{
  "model": "contrastive image-text model",
  "dataset": "photos of plants and fungi (iNaturalist)",
  "train_examples": 90422,
  "image_size": 40,
  "crop_scale_min": 1,
  "horizontal_flip": true,
  "cutout": 0.4,
  "tokenizer": "char",
  "vocab_size": 37,
  "loss": "softmax",
  "embed_dim": 256,
  "encoder_arch": "vgg",
  "encoder_norm": "batchnorm",
  "encoder_activation": "hardswish",
  "encoder_depths": [3, 3, 3],
  "encoder_kernel_size": 3,
  "encoder_stem": "single",
  "encoder_widths": [64, 96, 144],
  "encoder_downsampling": "max",
  "text_encoder_causal": false,
  "text_encoder_width": 192,
  "text_encoder_layers": 6,
  "text_encoder_norm": "layernorm",
  "text_encoder_norm_position": "pre",
  "text_encoder_activation": "gelu",
  "text_encoder_mlp_ratio": 4,
  "text_encoder_head_dim": 32,
  "text_encoder_fused_qkv": true,
  "text_encoder_bias": "all",
  "text_encoder_qk_norm": true,
  "text_encoder_layer_scale_init": 1.0,
  "text_encoder_parallel_block": false,
  "text_encoder_inner_norm": false,
  "text_encoder_positions": "sincos",
  "init": "kaiming_normal",
  "residual_init": "none",
  "optimizer": "normuon",
  "muon_scale": "match_rms_adamw",
  "learning_rate": 0.0028,
  "momentum": 0.95,
  "nesterov": true,
  "orthogonalizer": "newton_schulz_5",
  "adamw_lr_other_params": 0.0015,
  "max_grad_norm": 1.0,
  "max_steps": 3300,
  "batch_size": 128,
  "epochs": 4.7,
  "lr_schedule": "cosine",
  "final_lr_fraction": 0,
  "warmup_steps": 160,
  "weight_decay": 0.1,
  "adamw_weight_decay_other_params": 0
}
Rows from block 3 of the text encoder, named by matrix and row number. Rows with one number belong to one neuron. Each number is 500 + 25 x the weight over its row's rms, rounded and kept within 0 to 999. All counts start at 0. Numbers have three digits each. After the name is the row's rms in percent of the matrix's.
# fc1: MLP up (text_encoder.blocks.3.mlp.fc1.weight, 768x192), inputs 0-191
# fc2: MLP down (text_encoder.blocks.3.mlp.fc2.weight, 192x768, transposed), outputs 0-191
fc1.248 098:536484483478521525508481521482469524507518478512484475487454492524485556515468470496476491481493490482476489498487522429505486532510536481494503498508529500493526480459473524472496507533504477497485499474451519496459514470522539500494571495502542479473524498529478479454482516514495530519546469469525536472510501484515527524495508511512529490501477523509515501534515491522520476479514551489479510480481518451456497525461489511467555498468520480513474497493478521524494495495546514528463489486543493529521436461526489540486528516486494531509489502492523473551549528535524492503
fc1.249 101:481484494518517492516539531481568516512505482472531505478494485482524466523490497536540455510506495508472488527445522489521530504538491503499526504505480485498520479492456476475508503481476498514520484548508498460550460457520537519469536514498516513549464518494489496472529477509495491499522528466505485512485513499472511534529532515501504550495488515520494518490495491524494520483518448508486506436503520461503526479534476512492502454506514497516513502444508530461523524515507461484472486549553501450513489486478509571468513513525479501440469509481495495486506458506469480514
fc1.250 095:455483476518514494498517476444519454489542505478509508500511470496513488501507484516518459529510489511470530539490470525473491454503509506495506501488509533486538467513488524488523469461505536489462522520543491483501521515519521487504503502510418499501480499474537505517505507508508487528482515446551503482458515496470485534520493473479518513523534528457502486487486491484492510517488521474511545498482465409526471506497515516539489499467501495519504499460463537525518472486485484491547512442544449497490516513493500459508463482527490473508481504482506429475499485499531527499
fc1.251 098:505479499521522490534496465497503497556571474507537516474527518509462492495524511501486507530483511519509469500505547486488517509509521533499487573503491528496496485463545492439497515499459500548505509509527481459492476455499480492496512489479484498528493529471472501492555515499484520514489515537471480512474535461528512481511526484522570516527495560466556502486509528508495494497522510484477501469471510507482496520495516490545498467468516517487510502431521481510529492531514489518558470490514502475448502513506531466529545514491517483519508474499510522522472484516489456490
fc1.252 106:483509489474525500501509510488486547499473524498506544498472511511531476530494491519498486493475520502448474509486502447487469461522513523484493472498497551555485514493497484503539499501533555491477506479450488507493512463506521471538536497490524486533495541478486499511470485462490509515511508455501495520534508524475529472518483476502478509492533448476484478520523485518484556499538470567528487501506519511478499544474533536483566526511503510525502481487512535448494474477547495473487532480477475490497464505483520487492499498487536538493514571502514520493448466472506520519
fc1.253 089:473536492533473533499488503482514509508505481481493477474452503426519485504546498503491518557487527509478487501482487486516530483485544528455514469523448487479480520515517505469457503475487472471501512513452498491510506497482554530505490519530527472484460490566522539504522510488527528488506512495508477485474474506460517482484476484487469564498467507540536480493470517559518463550542479508469518462488463520489480514496497501486502508509479506516478454490455479479508484489476491486502460524519481472489505493520507512532518515479482520475462523516488536446520480521532477515
fc1.254 098:541539501479512507477508564484495496519503471492521467509504482468490524475519476547455489481515541514546441525501472453473504526491508526504510533498548493483483555469465554496520517493549511493518515494493494519443490480529442509512502482476512532517469525476456547498503458498475490521522502492485530483525575501478484516483512500484500478511492479540537522494529506515508500501507479496497477489508510500470521486478504467491511522528488498544464483472439533507527529520495468525471514495502474495493491508493475507467473480482514474480448499493548488480478464510484495470
fc1.255 101:489543525478523487432540520465528538491520474538525490517502528496513518511553521463445461478450496495495498482509510544497550449478507506498511472517503469501473481477513540514495497514521486479486502539549497526517494492538507531518471508502509472530499487493471536527493516474485480571494498477510543511495510508492472461482498502526524479484485498500462512484480499510535514536537512464560482500496518493471529523554511499499469527515498508505471428495498494508521519502513508511469479513512512460515469508494488516534532515489496460561460491521504465490474512486510493532
fc1.257 106:489474502485460472527518522519511516499533502462514529496502523519527521484459552467442488473494545515462471477474551507512494507491504462529520467476495522500499534532436473531479457527516513505510467507511524514502478519465519531526495495522490480522489509527484539475492502508467501510530531509452487528523500501514467509497463535442493509503503524536532477487515532502535504511499515569509455523460454487552492538508479533494476535525486516476499533506467513489484494496523500515519541521528478529507493477492459499499506514461519528459489489480531484513460502514531491468
fc1.258 113:532492524526490532465543486484507534525539473499472494483499524535526540497516496478463532481466511534495493471527516531500496532507523528509484468518493475472473544494486535495464508541483488473482531522506479497530519466462505571530495491490515524483447537515459505488472520528497469485468545507512506525525536486473448498500508513518509542481495499481462534498491533525492493486475471500528488503501513482520510502507477523503505544491534504502507522510474515446469520536525450501519518560480536470502518460472461496495527534493532473523543468479492485530473507520515460496
fc1.259 097:522502543545527476485487495505524482516501542499475546486510478508524514466482463564544480496480478531513477487488510520473510501519547518535479506510492483477515488523536484575535466482482479521519524510516482522493511478515521522490492448488503468490481460487516508477484517497519526503488437483520518463512484501523469508506497489480469468520525513505485478490534459490479511538527470491493479455534488494532486537536550543494524523557483507506510517482484507496501491513512537508469500484511482529481438498486486447494491512515497423485465512446484495490500467505513492469
fc1.261 108:519513496491510484507449550485500505531530498502497546546471502468501486484474520487478468512474479534508483474508487471494489493524453483485523499477515513512493492487483497510491556556517517485482564466481566491542523474485471497499513498493475512428510432513482552541484519522527525452490495481482515498492480481515515471484521485503450505504495492499527505495456462546529536555512474496485464468517530494502492491503515505485481493503497529517531481498480526486500472534518513519496517525476529501522495458492523485475494523477478549477494505495499471440475518512520509447
fc1.262 100:490541472470481501546450486521468477508468544513499508473502464528507483472533494530516481533477507506464523471501436542482511487504532510479520490527455473492535550493525520494520491501518542460474488534533548497494478497456492470491520520507503457522523528523505535493500510444504497492514480528488541508479482480557521507505468475502513491501495523547504494523472491517487470492501523470456489509515514511495510468517510499469482521526473550529461512529502550481504532520513516512499494496488514478479517503509526500527465486487504512496423490483467558476532544488522509495
fc1.263 111:494532481525537516524476531514520497509461505494502524492486505492484523475487492484487476508488452533469504499485508522470504455467548519509518532490449513516476488490467473455475438473495488512509503504535502500475493541466448499488530514491493511501523469522497512502494516505510506502493514513514439483550505471525534497526475540446507469507532478478496488518477486514485449497488544516465526523464518515522458506497468440508541482524471473493521538475496517536510488531544479492468475502457543503543507497530511501487534481526495524493509549527479516484466512485510563481
fc1.264 094:491491509548512459559476494516502512492456514523477512515528502513495490546466500489531524519516492479515504502494454516511462479521490502461545483500475515497492486512475508461490454473501501448506516511504481558502486514505504509473476518524491490479443516485512514512524503510531532492508484522510534519474489507484498538486505495456504487487498512530557586482504487530527450468487497481501492496449452478477478507501463491514482456489520530457507505509498522495529466527492513489522477511522453489524496505579493508506474506519520442490509515456506466548505519487492454518
fc1.265 109:503510513489510508469471525507492504484547507496547490464526463471492487489512482534523502571515484487511472542522501525452510492523487509483466510493491513477504513484467533491520496522482511499519548497517513424468412528490509524503533513535506455505486489464510539488474499490502492519491497478517504487471510479569485497476512512503510491460507459484509508507481517522503486493503501512525449497498559511472510535475537506508500524502517553466512532495509497500488521491505505454455489461492469523439524501498482505496454513509437529509490455470533499498501493473494529535
fc1.266 101:503512497467514495524519507526456543513472495463514522508482512498497504467503505556516492541460513517521463490505509550490493476518469533480464455509527533503475501551486485536522541522535472469512466482490486489481511458486475488465552507534520452526544481504503523534511534491500477519509412482432503512500486493503487485534528504497500517527501485494502476483488545459510498513470496503539479482536521496510467465484486526466542522541486471508518521504506489521505532508464529489527492457504492510481464483515497507518526519458501493488503483503467509453466474500466507468
fc1.267 094:479483518499514491470525486497519512462499485512486503509575509497490502464474492489507492512480483469527491561493460529545518532510490476465525477480469477515459516486544490521480516518517534527496522513525541505500561495469454506524456487523517481533475524516489539485504528510536466503472516467478478507491543517469536502485479500487549509481527519481482499469476507474522465530488514516544520517475508521483549506484489537487490501470535514452478481482523487449482515536478471506566491528505556514501526479489480552518515501496482512532480455507503479481514489489480533498
fc1.268 104:510485489476467490498439503467500473523492598435474483514503512525479502500530466507489516520492496486526517508462492553530470434500536509452510506504507538507489470529522460504489514513520503501540534522489481495497531513508508560498501522520479466467512513492531480503487549514516513519497495527513541520483532492505550508462512492512538499501541539500498516521502501487489495516472502486500498484517488468491488533529497529477470497477495507496511443506514525492470515463497516469479485530522413511515481480527496528497509491484516460476524488513495492508524470505439467489
fc1.269 104:472499509550518527512552507489472527503485475446492497556526507502526464474492499501528559461478470539501508470523468457475541517507475506520522513506506478498474480531473505475503497526482485532526516495524516522450514517509537468492546502494531510508526507534501466489526521483534551434498507486466482500456480490493499471469472466511478516514500539489508516513524513510485536484472488449498492516445511463497514500504521520543504499492494549502539470445485476467489474459503484525465545481517449501496492473487497491480482494501496518475492500520508490489492537482500443502
fc1.270 111:524528473483471491477529544533531550521538516527517520501502488483500511522509530472492433524486475502484523490489477506526510513479506527522509528484486506495530485482522529477528496498488508498474484513475483478530524488503472496498513476542480568485483522534522560511480459511497480426510528485506527470524534547481464534467522494537475519482512488526527511527504456455492482543498512482529446471514502506463515475488489497532504515473483519509497484488505522491501528560508513517484521499467484531497513507462568560492538491514484530510473499498491476474506501474511465468
fc1.271 101:553495546511461485514478516486472469475515559494518489497524526500506506513529472532484473484512514452523496528510536504491515519491490520521487488472470524513494523459514500493518562478468526500526489485527543525485481472535504494503465539578478470545482491508503505485470506468544499487517465505501497486559498518526489519478489490513485483509500464507521496476501506465478482486502490501495532519506516472488456508465475508530467468509512528497491484462490502547575533509455508510485526466479514450491494520486514469521520497514554496489498508479439472529452510511516527524
fc1.272 092:463497512526502525457482485491518472523487484486543488502493503451519515520486511494519489485550512475464495477488491495471513464523474506517497488501457472506476520462476515472525537539532516515504464466531511514523497494548479537546534491508559512490512457517522535507494545484503486513497563527484468497496532499476491517537526497495495499518510472492474484492484490517512509487504504534508513454501483532460498489464462512468570504503500493495434462476532461524529504522509496540475457505439478513475478518448482505502465490489507533548468492472526486504460498479510505501
fc1.273 096:491453570452518514458475530478483504552518531496509515475493524502476520483438472487474502516503481516536460483483528506523478493542502536491465516515500479466475539526482509503499476502512511518553526482521477473493484501494470497485476493489473520486465488468514506510537491471502499486514504525482493463536470528530503498521497467509500508525528486523497531514448467493492509471518519530494491483446497527498507524501509491511513537491525495482444534526489501475456509481479543508529469510494520552526492451531520457483479483444475518559492474484525537497492488525528541518
fc1.274 106:491478532487574539491468546479479493507489512478528526511473499512524526515434460505536507493539507512500467489462554485497513482492479534478459491502503489469490492509511504500510483529518449488512477506536535479526454512486489502470506439490497471482493472498509447505528494541535488490488520473517445499500462505556490517505508479488536486469489519491504512477477431511512499502493497513544491498514474502456519499530509530511477476500507497490439515525539502483513514475507493525527471521477522497494512529479523487515465510498462533512510464457524519493520456482454514542
fc1.275 089:497488466510483486514528504469507455529506473554508512534541498499526492522523474496512492514472496523474450493472430496460452550508501510454492468499467471520485508503522506507461518541510516492491486554515549504524531484538515523508447526483499495507473563461484489535520487518542478484471475472505498518484509509486504518479487463526531512471494506508476516490532476482483481466490541501481484494509511553487528527508437490497488508481502503526515493489507553499519443473467463505469482516464498506488507499477464493485445502488529499533494501483485491557509479521499520514
fc1.276 113:462494565503538487488517487512450531524556546525489517512482471488467480497447526511564479449500499520580478529489497520498515541513523449501532486502510528507527485504518520488478509497527541496480506504514516539475495500503507502512523530534530505502491516464486554527517541497501468538515555506534488526501503476517474499487523490484471498512486464484532513508498477483483500493472465472512497529503518493521489473495503534535459515481510488508537497478506507537512458447535490489482493553489504482534495452478465506488475508481504498456493509482464494505526506478507546496
fc1.277 100:501494516521525502530536408486493522476510479457484538520448492500511522508484529534500499518483481507500479511525508516513500463495529472508449502504526496536477564542453509464490473518511513509531481495455526512477479509472473494477517487519506509510486467511502487510477513502547512549449524504514509514468463498493473491497510513488507548499508471524490484513507529491467508463496532528506504541502516527503476498486483530526526474504482529480494450494495466526532506474552491470455454500461494508462520490535486490463507481513463499533519553455505490490470443492516519513
fc1.278 097:475491504513457475530507490503525493470527463484501441479478511498508487515493465505522513499525494475503469511513500532516506506517486479488480472486513483556517509457506530494494527519517546465493491539482482474488496533450472523474488485536488475485512485505514454477459491471483459537506498559513501489542497498507527444493505503488500509501499465457535480490484524552458468530537490494524503518476543514524533554513501479477459527507508516510505504530490492443497528475540551494522507467459506491472510498480515525470513548479516451508567506497461535495521521488485493486
fc1.279 110:530424508465523475530451495482512497564518516507525502454508505473502501544484490485513499505534590504495503516510516515466502499505474489520514487535520512505500465545437524471499510508508501510509475513547473496522470483515516487519493493556512478482471489516457504463483483493510490494532547496518422502460532467449501503493502538506495481495486505444481514479469527491491511499554498509485518475507531535491521461499463496515508518475508498521478518476497514489478517476483474476499485492511483468490498483500518528502479514544544520484490467497499491514558475505492478460
fc1.280 097:498473526526462474500463483474505481509483459483477534457538499471495532504478467489482527496448484507457494489548502508543511527499518504495528512519491508473483485470448489510513503526546510485541517506513513499508507510493520501507459437498468450498511476498479533534513460515514481482534512473513498489538503502512546487524517523538485504505511519501497478485558508442508536523505484549507540527431480503490514522474494508459468518534511547527506467497494495477508513483504514509502509473449502496454500500508499485514487532513521486569465511504494543498544488523501506445
fc1.281 095:487509512485482524505459433480467547528518493545510479527466550519483553519472528495546490525519523509501478522507517507488493521507493521494518473514530463512510486506544562512514484532513514471505549519516513490471517536501484515497471507526517452501517506495517494518496467509494502491476524499531487505482489505538439539483556522502431504508463515486484503519517516478504497484518472497547499464488481500495515486480513470502482442500514458514484501451494515443527474537494501514527487445536453480469493463514504524517444504510481499507499482516524491502515483480464498466
fc1.283 098:469495476549520473492444513493473466521513561530510473525491500472493503503506513489488478466544473558477477543532463504477465487516519500514484527529489516537484531490486485542487499504497509488501525502524519510515490460498501491469466501486494454483438499486466529473511542484535523487500477477501482488483463494483516520469496501489528510479463463534462521530483489500510525554474521491527436502496510442519511517495503540539538528483508454504469489511497506457505469494538470473546460513507465523483485502519525495472528474487511470461500511511505526493462497520495497536
fc1.284 103:443493518527513490491524506495470473501545514497504515484536572482478461464479492535520481554516501493473467475503503479478507491494529474525509531533491481473513485531486433495500507455506531493494530487466492482428507545513490469479480470507536514506512530533508519530499521483502502494510540489504513503521517519555454511498478441543481485502487487530526496499499475494511427504539479512484479497498509457491524441499488481479484505506527521428480493485491511474481477501479486492469510486485475501519489498496485514468491518537498538508475529475499440510524522490513483486
fc2.248 105:487496494516505519489495555483465477472479525434482530495497474537527464483501533430551468505515468497490530494478518550508452491503530475511491529483465470530503523469471489531519502500540485518478506522538479509539528500519483519488492460525470531453491508493490479522491521520525501506479514445497501495476526527502521480524523529487497531507515478502533469495472540499488495487490498489531498496517484516474508494515498461467537514445470539477462537479541461481472500566445541488510501487491529487503524500506494518542504530489510526505515478473486528508501523502464525472
fc2.249 097:523510509540506502494505478522453496466445457495503514507478509548496519538495502444505516481502492475531525469520515482488500491539498475500499482496525525490531502502555495514511481518505547515484481473460516526479454501476495493502500477535449503495487484511531456509472523563475476483537514476478551512525502468548483501476482514538493491483533512507542493444484475487502469497468530485439510465469485501502458501481529530498471518515486476447537494538495489522505491526515499532535530461513468507546507535522520523512479492484544466511517482524473504495473518502494515463
fc2.250 079:475483475479508522527504493466532493522474459506533474458517527509515549470482514475526503477521498495550496481472487510467491503498527519505510469481494502508498513548494504498504488498493468477506466500450449523514482519506507466487524505484510568549461508513523467486518480486495519497495540540515496496540487493488471490483479482523465511511447515481557469469540529518460502448461522447501528548493516483493540529502467498541480529517484517485462504552510535507484526495532490541497507530520530504485510496514510489484427488507510498494518482535530481534460506477492529508
fc2.251 113:508450482495484558507531545480457491489471515504502486513483524462480473515503505466484502536501541502476535487508487517504475518498489507536448486495469511464479548526521491493469509552482488509523480536500491469470516531462494523503443476530485493493571492476523526527503530528490481518500485500452489539480532512471546526476481498509445461494495473534484545466491517517520506542445505528498497508523440515519522477463491532505521519490480500517491524497498474527470494507517499502535499526521454489475526503501503501529479472483494475491489478487511491489505537563520480534
fc2.252 097:499466464489495473468501463495501479507540533515463494473518557543523500494535540494528515557539496502475499498467542488481497441493526466503488480497506483508468503518534537504525473486494496501514483524492496539458536543522479497459475540530468530492499467503488501501513490516507518497443467526497505512464491521523529502534520502528496555464498487525459497513525463527488494491509518539440507503449492514458517484504499569518483459495528461495479531486473494460503495489502515519493458507497489481484531550474479473490469514532491538491491497503501535496496477512510499467
fc2.253 082:502457489544535506532464484540461478546515522487517501468518520490479508504527477507507514437477517490515464529519511538482460520474457486476482492499554492499462478498451506513515538525511520530493516511487471508472516522481502491495510527481441509500488484475567494518555512513483507486505521521516529501473528486482534500531559482542529467499473498499513489523522487507511508475453510539479528495507486499509501489489514432450471478487507506544533503526482509496479472474503513518518473463467484500501528507451518532442513472484481503487492474495498568515480493498497486512
fc2.254 098:495495519458488509490436500533482509519495542438492491511501519503537487530472529465519501514523491450475498509492500482493493465506517493501475505492522496512457511496530507506502545489531508534536505506464464517510506509473513503511455510493504475472466505485532490445498522456491499537566494492535479499502461479513512505490474515495507480515540530488484515498488487537440576518492490533553466501520497497487478510504456513475486478514465526508518504503567485526460505465525542513510469485530541485527450468501493515472527499488463513495522496510495484479522536468471516462
fc2.255 104:500536476509531510487535523507501514516495551449501491501484510482495440517519495509509534531452509523473531506479448522526520504500492481503498496508552540529484528538461528523517507521494524518466545503531496477534522498489501538495496460484482486522482477510482554500515523494457516532556508508479432506498487525516473555516495466526535501476493501477469530469497436518495516518506476454548492503479470500518530498558475523472475509487462451507498449496468486514477544518480489486521503493476466517507489506487466490515517481501514516464519507489508532490485485487477480488
fc2.257 096:485479501512490479486545494526527516515497509471523520473467490516478579504461502511543492498468507499483520508458512528536502516489491501476552487491487562486505468527497528488471490473504496477491491509493445488469563546486535554520512511494495490525466500503504497543527467510495514469465485492497478523493493479491483513462481489506518483523492506464475526503505512531500498506453441453476477481446467501497472492439509499480469463486493503523522546507518546539489516476497458471492490496508495498468509447564524539494514505509487527513479474492539503495518516468520488494
fc2.258 071:539536504509514517526539545533480518524491465538475538494504480532501493514452500550521528510462508510476454503501507524496518483545523551491528490501469461522510523496538526496532499473456476474484505495501533516500515508466514504464507491504516464521476521518493451533494534499499450529453447512500476470451522513532485489488478478478483502537525514523529540475505547495466493503482506490459496460486505478521462461499494467491495577485507519484521493520549481547478505495548483464488492493505475503480526536523507488455473489516492522508487514519507496509489520499508469510
fc2.259 090:540517462509454463514506470530517518473536452508486500524501521509509516498496505512505454484531509516506488542474510525513506555517503498532541461488532493520505502500466496464517481511447478544520475468451520499515496484503455517482517494510504475475492507482526485469538502487471484505505486507463477556490482456473481471495470549529528500451497465506487452454510524464521516552462527516485492537539468524483518496509479484497493486473523489458479513510474469498473513531473514532528502467522446503529523521488480485508480499543466491455534460506473517481485498504478495491
fc2.261 099:477509503467500528565470480520556470477512526526475477511525521516535507477518523528503480489516496462477556511523462490491480482442480564486479520459453476520466489499503503469512529482489527523506544512456472519472516501453494478484484507562520503481456525483487503484516511491476499529513532461430513505527504492486483507523471543512490493456516486539532501500516515485475497504517544521489527527527480522529526523497513518466512472494475455493494537464518505490542491498498489450505521523489460478468532465515523517498512516491491529533479482508516519499495521496505479521
fc2.262 108:531423505490487471553517467452509516503499509462479493468495542537503488460495511483449527468477512473459531522552477531517480487489463523500474485490478558486478540512473494502490530490523518535531535479458500469490494503506525490463572504479506513502491473490481483506508498515446493466468526501501498514503473554501524477469495536519471481518480482520529516496526494487485505510485517470481525482543502497464482495513475491476501520526529505502514460541485544545479466507478515500501507545503560491498485512540470487488502472521481523503467518519531510460492514495483497495
fc2.263 088:536504518516506497487503490512491495504488465506437462513499477511533503478520472523519511479522499521501492457492520455528529519489462484493473490490553483487459550509518521511498488474515525455515485532511532491511486499487527498511512506529506499508504503507502510529514495544498520533493504468455469472489475477523463506535459477483498524439466524481481505501474502471482523502494525506521455517513513518516532501481522494499444501520506466526490496494535545501541547500493513518477554496447494531507512505500561485522483538513487463512524476504499478505542458424487427471
fc2.264 122:481518488500493454493507503462493529491498474518494485504504469533510471487485494485535477507500498506477501457468500524474525540527482553496507489487487470487493501481475484507476535446469484534503498477542537503521504551535482525483495510478481477523488537518477486521501471523495485529487533530443498493539520506542477531521485517517473507539500454549540491467544502505506489500500513453559498503507511492496497510519480479509481514532518557473513526529469476502522496503555496509489507507538551472480477505430505523474500517524495424445479508505473502508493526510467465515
fc2.265 085:509496507508460468434518525489508517467521527494510503504500532500519517495524474527535484498530506469529486530542463479486530505500475502501525497521474523468486559497476495502509509505507538523527493499497492509509478524515498499542522551463465453493505535495501480461490505523565475477521453454518497475498483510482496488514487487480508484464538470466504501487480463522526503507475490518496453501523508535498502547528456558484481480524524494460479510490488470503512473496508496462449496520507463503521509507499522513495487489501445549551469457465466502471490526546486525547
fc2.266 134:521475528488483497493525493513518515473501502466516493506535534457500530495515461467476551478504535457463544507504497489534512504474506495480471479498500515473475520535514489481529525522480537512510524552508509515497470494453518514469498469480515535503487491502455468513491464554470527496540526505467461536483531502521529532490468525513512514483478473521454534540506531504492491484493509503475506505512465517512547540514450511529444507470511464511482479484526453493497499519526496504497477514510505478543508447530497520488477513544515527496529541533529504511491482496450450458
fc2.267 079:505545473491513550523529512513514495502473472487450489459497514497506497507490489484556497456500452492488478512513531543490455461531531476492519469466514512435479513479529509506448504496533541483503492510522500478489542472484521438490493480474510509492461489520507468484514518476498481507519521542530505477529493533547478507499487477499475501542507460501524511497486511514537522461506458472491516501510488529528506505519519444507480512481484507467455488497519474496495487506501477468474570513516545482495490509470494505568498482447511546491502493481502518468487503527552506510
fc2.268 117:466510509500479502519480504481480505505495492517505505511464534513493500524536511485549497493462462478493486475517482530516507492477488528516527524451494493506493444508509554492520497516493476546494530492491503467548461482506479530512464460503542520499523556509510509525486480523522462474496470517463471472514458454512466535464473464503487461512485441469511480525474490518526482504486506535519518436517475473490531476492485527503540475515524506512483522505525484516482558464513519486465512479531515509498486543497541538518478523502532489490497521475504484546473571484494486484
fc2.269 106:550514523507531501476476522463518489473516489513538474520560500455550488515485528532531522495512497530520491475487523507500514470467483491537499495489512514512500463517487493465485554480527506495489500497459519503487512448568542436494492510472489462496512543521505498517465522478475479508491500486507488538501482503491488523481486486570517527497476479537452474458515480481457520522508479465519505489528478496511494471527518480551504468499505483496487500504462486498530482464454505453471526500517529473481529514517525518514478502482488443525461502516513529521518539473516478523
fc2.270 095:504541462535464515506440508510546494541458503495478468505493513533535514533510480467469496511530497541508525481505482458470466506488517507486498532503504476510458484528512465517486519525527530463475525482528502492507493509479464515529528521559496475497559481485513489488475488487530474529549525525475477476534483467492489476494469535455486502495485527483505535521498521475504525524490543560509498506512491497496523497481497510514491460510489529478500467518546503510510452463505506476498498487478532419480532481463456505495461473506517509510503488516542465516529498476534497503
fc2.271 101:465471501490492559569503527477484533476534527500509517517498472506460524474519533465540516505466505507503523499561523485476507513464511453494514514516506486518538486534495523484509492469539489489447520550450499511485509499522499519523481456511482484536550505524524515536493506482475502514530452555475501490446538504494497460538473518507505465474481488456472507518501519495462525512481511481479470537531485491531470480461517539479468507509483511485501475489493466498515491498523488513536494485512510510522485472500561494511505489535502489468493473521513468491495500542496449486
fc2.272 102:501432499487498529492510494530507474450508519578451500475528510507520505482497487454517556483531489529482501458549478487480510497488502496500510499495524509516521459528504491487477482460480557505496486482499495528507504500529527564513517458498496516476515495481468477537533475484481497486453452543543497488475511507534512519480536499459509579492493503539505510476524508490517516529492541505480533526519509484495512534518525523479481522449507500510447487482491506497494520511505511496530460533453492441508515516496522495506489485457508478484517488515504464495494508516467513471
fc2.273 092:507481526516488518494467502531482475518516533448547521465553488497485488518473495553467439510482471553498483508493486496524517484484515466493488515530492555497490492552505480502504486460514466502516496551529491528489517500476532470490500521512501488520476495496493476545483483477498510501494482456497500503500497466489558484540520499504482505534526499493481481506497519504493455507521553515535538510508519478488461518514415480497488486504477454497515521525512498489554534486484526511533505499486510485505484461495498484530539492474503520488489492574513433486504462472490465483
fc2.274 114:510485556514478508528506511487498513477460533490496537487510465472499458479534507532494469528507524478483503526524505482466485526482496478526502488509526522514527491530501484524481488557544492538473490508491474497460469520488501521514483534489477489500518453521462466507538475483523466507514538492531479490556452473523461489545518513474474496487544524487527505461507488470480460543510501497524522466540510489446524517488513452552458498476478497501496514529496484503490517473481558468480493484525522502510505462517503487571491472467496472460484464520495472516502484486496504527
fc2.275 069:541537505507507494521498493548534490536538515491512490472494506500499490490460486505507500478523458532482507502498552515491518482484499514513514512549498459530509525562543508498530550544477451495542520517466511469451492506464494508509503508525485482476474482497457456524533471513518524486483478536507515517452449487494473454481478496513502485548450519497486500500497532482451516506514478486482512507491525486504468489441467480488474471533468521520486478515487532496482555488531505506478488552515515471484459480498523526491484511460489511461487516495508472492477493448522529504
fc2.276 084:504517462473497442462481507504509493494494531494544480503541520505485530498561519474480502479519450520459534491509478497513527552522466535529516519521473549466458490495522500481521548452494496530534432521503524515475483483487480508518533485464481532524506532488546509562514485476529463499484453472505496503498513525529482522504491511472498483474488520528468484479475469472516543518472508510492501527494478494513524508469507508498518510487539503518471504508475453513526508483481541502472489534488508470507485485452482528504470544496499506484500494461441464475489527510487511502
fc2.277 091:506529469472523493480497508482531505553502529497486526525453526505443510503531448471552504515555514511512452492512470477554508514506489536499500447498494526498548489479473514510507535464525481520503431482521537524471525517501513524533496495504540521475493546503494512479522456498522535479508441529506509535529517505494456577481491519480477498481496459468479512522517439506472491472461540512463506517511500514467497495480487455486517512514510490475485489492515479515519517493484511479490534519487537539487504459511490504520511506492537518505498477507485496502499491496506467526
fc2.278 085:465475534482543487489512480474530561530493492473476471478547530468435500482515489493518488529507501521462507503509478576494490505460499535515525528494465447484489476505507502498516517480499532486495514544507474525514502491457497504524550515471489492525517476464445563519514516526517458492517490476516505526514520535516561466479510493544472511493467508492479481508523492500475452503498473493479525451538523513494489523501534504499446481450501511497509495466453482501481529527507455510502548518523496520492470482532481488514493497492480514500499502532486529498504521496464506486
fc2.279 100:500476508495488528531525510524557496497525494498521468483497519509477496482481501480526468536525511523466579511484464482504525522502512474459519528491494497485515512487543544494478503483448494495488496474461477495500510511497563564526489502507498519536518512447530470490491486495515482455489504474515504516548471499582509495496465516508481538526464488524465514440498473507510513488477478503490530500464479476470494510530497495492524494455429464475484488491467519514506503525506512520494494491477537493472475532497489526478544524490523529517540528535498465506506510476477520482
fc2.280 123:517480526474510554519533513517509498493485475504532472529509479469484492531492538476505498443530536477496503538539533497527546531509516511531512472479466513508550524501522472494524536492480530499455476495447438481488475527527509530518564516493505512528470532509502455466515492448504469530514489557490519494517501478524510488514434529477490497486463457490496536514488449468515514503479495459479517492500502519490488496528451481509476484518496481492492517477513513503509449502495479478493483520541475520475502468523474497482503458533510502508469510464546481511502493504507484527
fc2.281 095:521477454490523479524471528517507486553505495503527502482520512475526513519501536521509492481491519461462515470486446526512471491488519482513494457505441533529478522499475449546520471514507444529484519483557507510541454498561524506542494481484488515468497531455512493493469502463542463486504520508471483515547514505451479466507460468492487517458506481498505488502475481458502526502529514505527508506515527485499576442476490504474477472503529502482490520494498486518492471495526500482542519527505489507523480535475523519511509519517505481483486496502472497515534482499539502465
fc2.283 114:504477476519489481462491531508540520508477506481479526499482502495455483470479522488514535523523514536503509527459498472461504518500566515550444474461539524485484491513473474472493475542457483521530495528534484491506513499512510494549473507492473506491483497522479526498485482509487486492511582510512505502429471446507522508522499526491464511478470448511514449526536497508462472491494505520520517501455484527476490485499515483502474486519483510504523503501485449487483479482470447512488467500492487516476520537502529561493535535513526514526490521477535524523484533505473490500
fc2.284 087:497465547534488521509475515515499477491461523468506513520522457489497446499523539526462498507465525532470480470506477499497500458508473493496493521503493456444497452542483530494511511536479498468491480514514489504539485552502463489493504521531463547538528478498494509531464511537462527508496505495511500481495504539506486503501519488480548541477465546500522546465555504548475493495473484492510521481472527525491496457478518477465534493512482468488514510484513530545476492492557491508491497510494529512453504504462501505548451502490457511535488487500490479499479509473491509537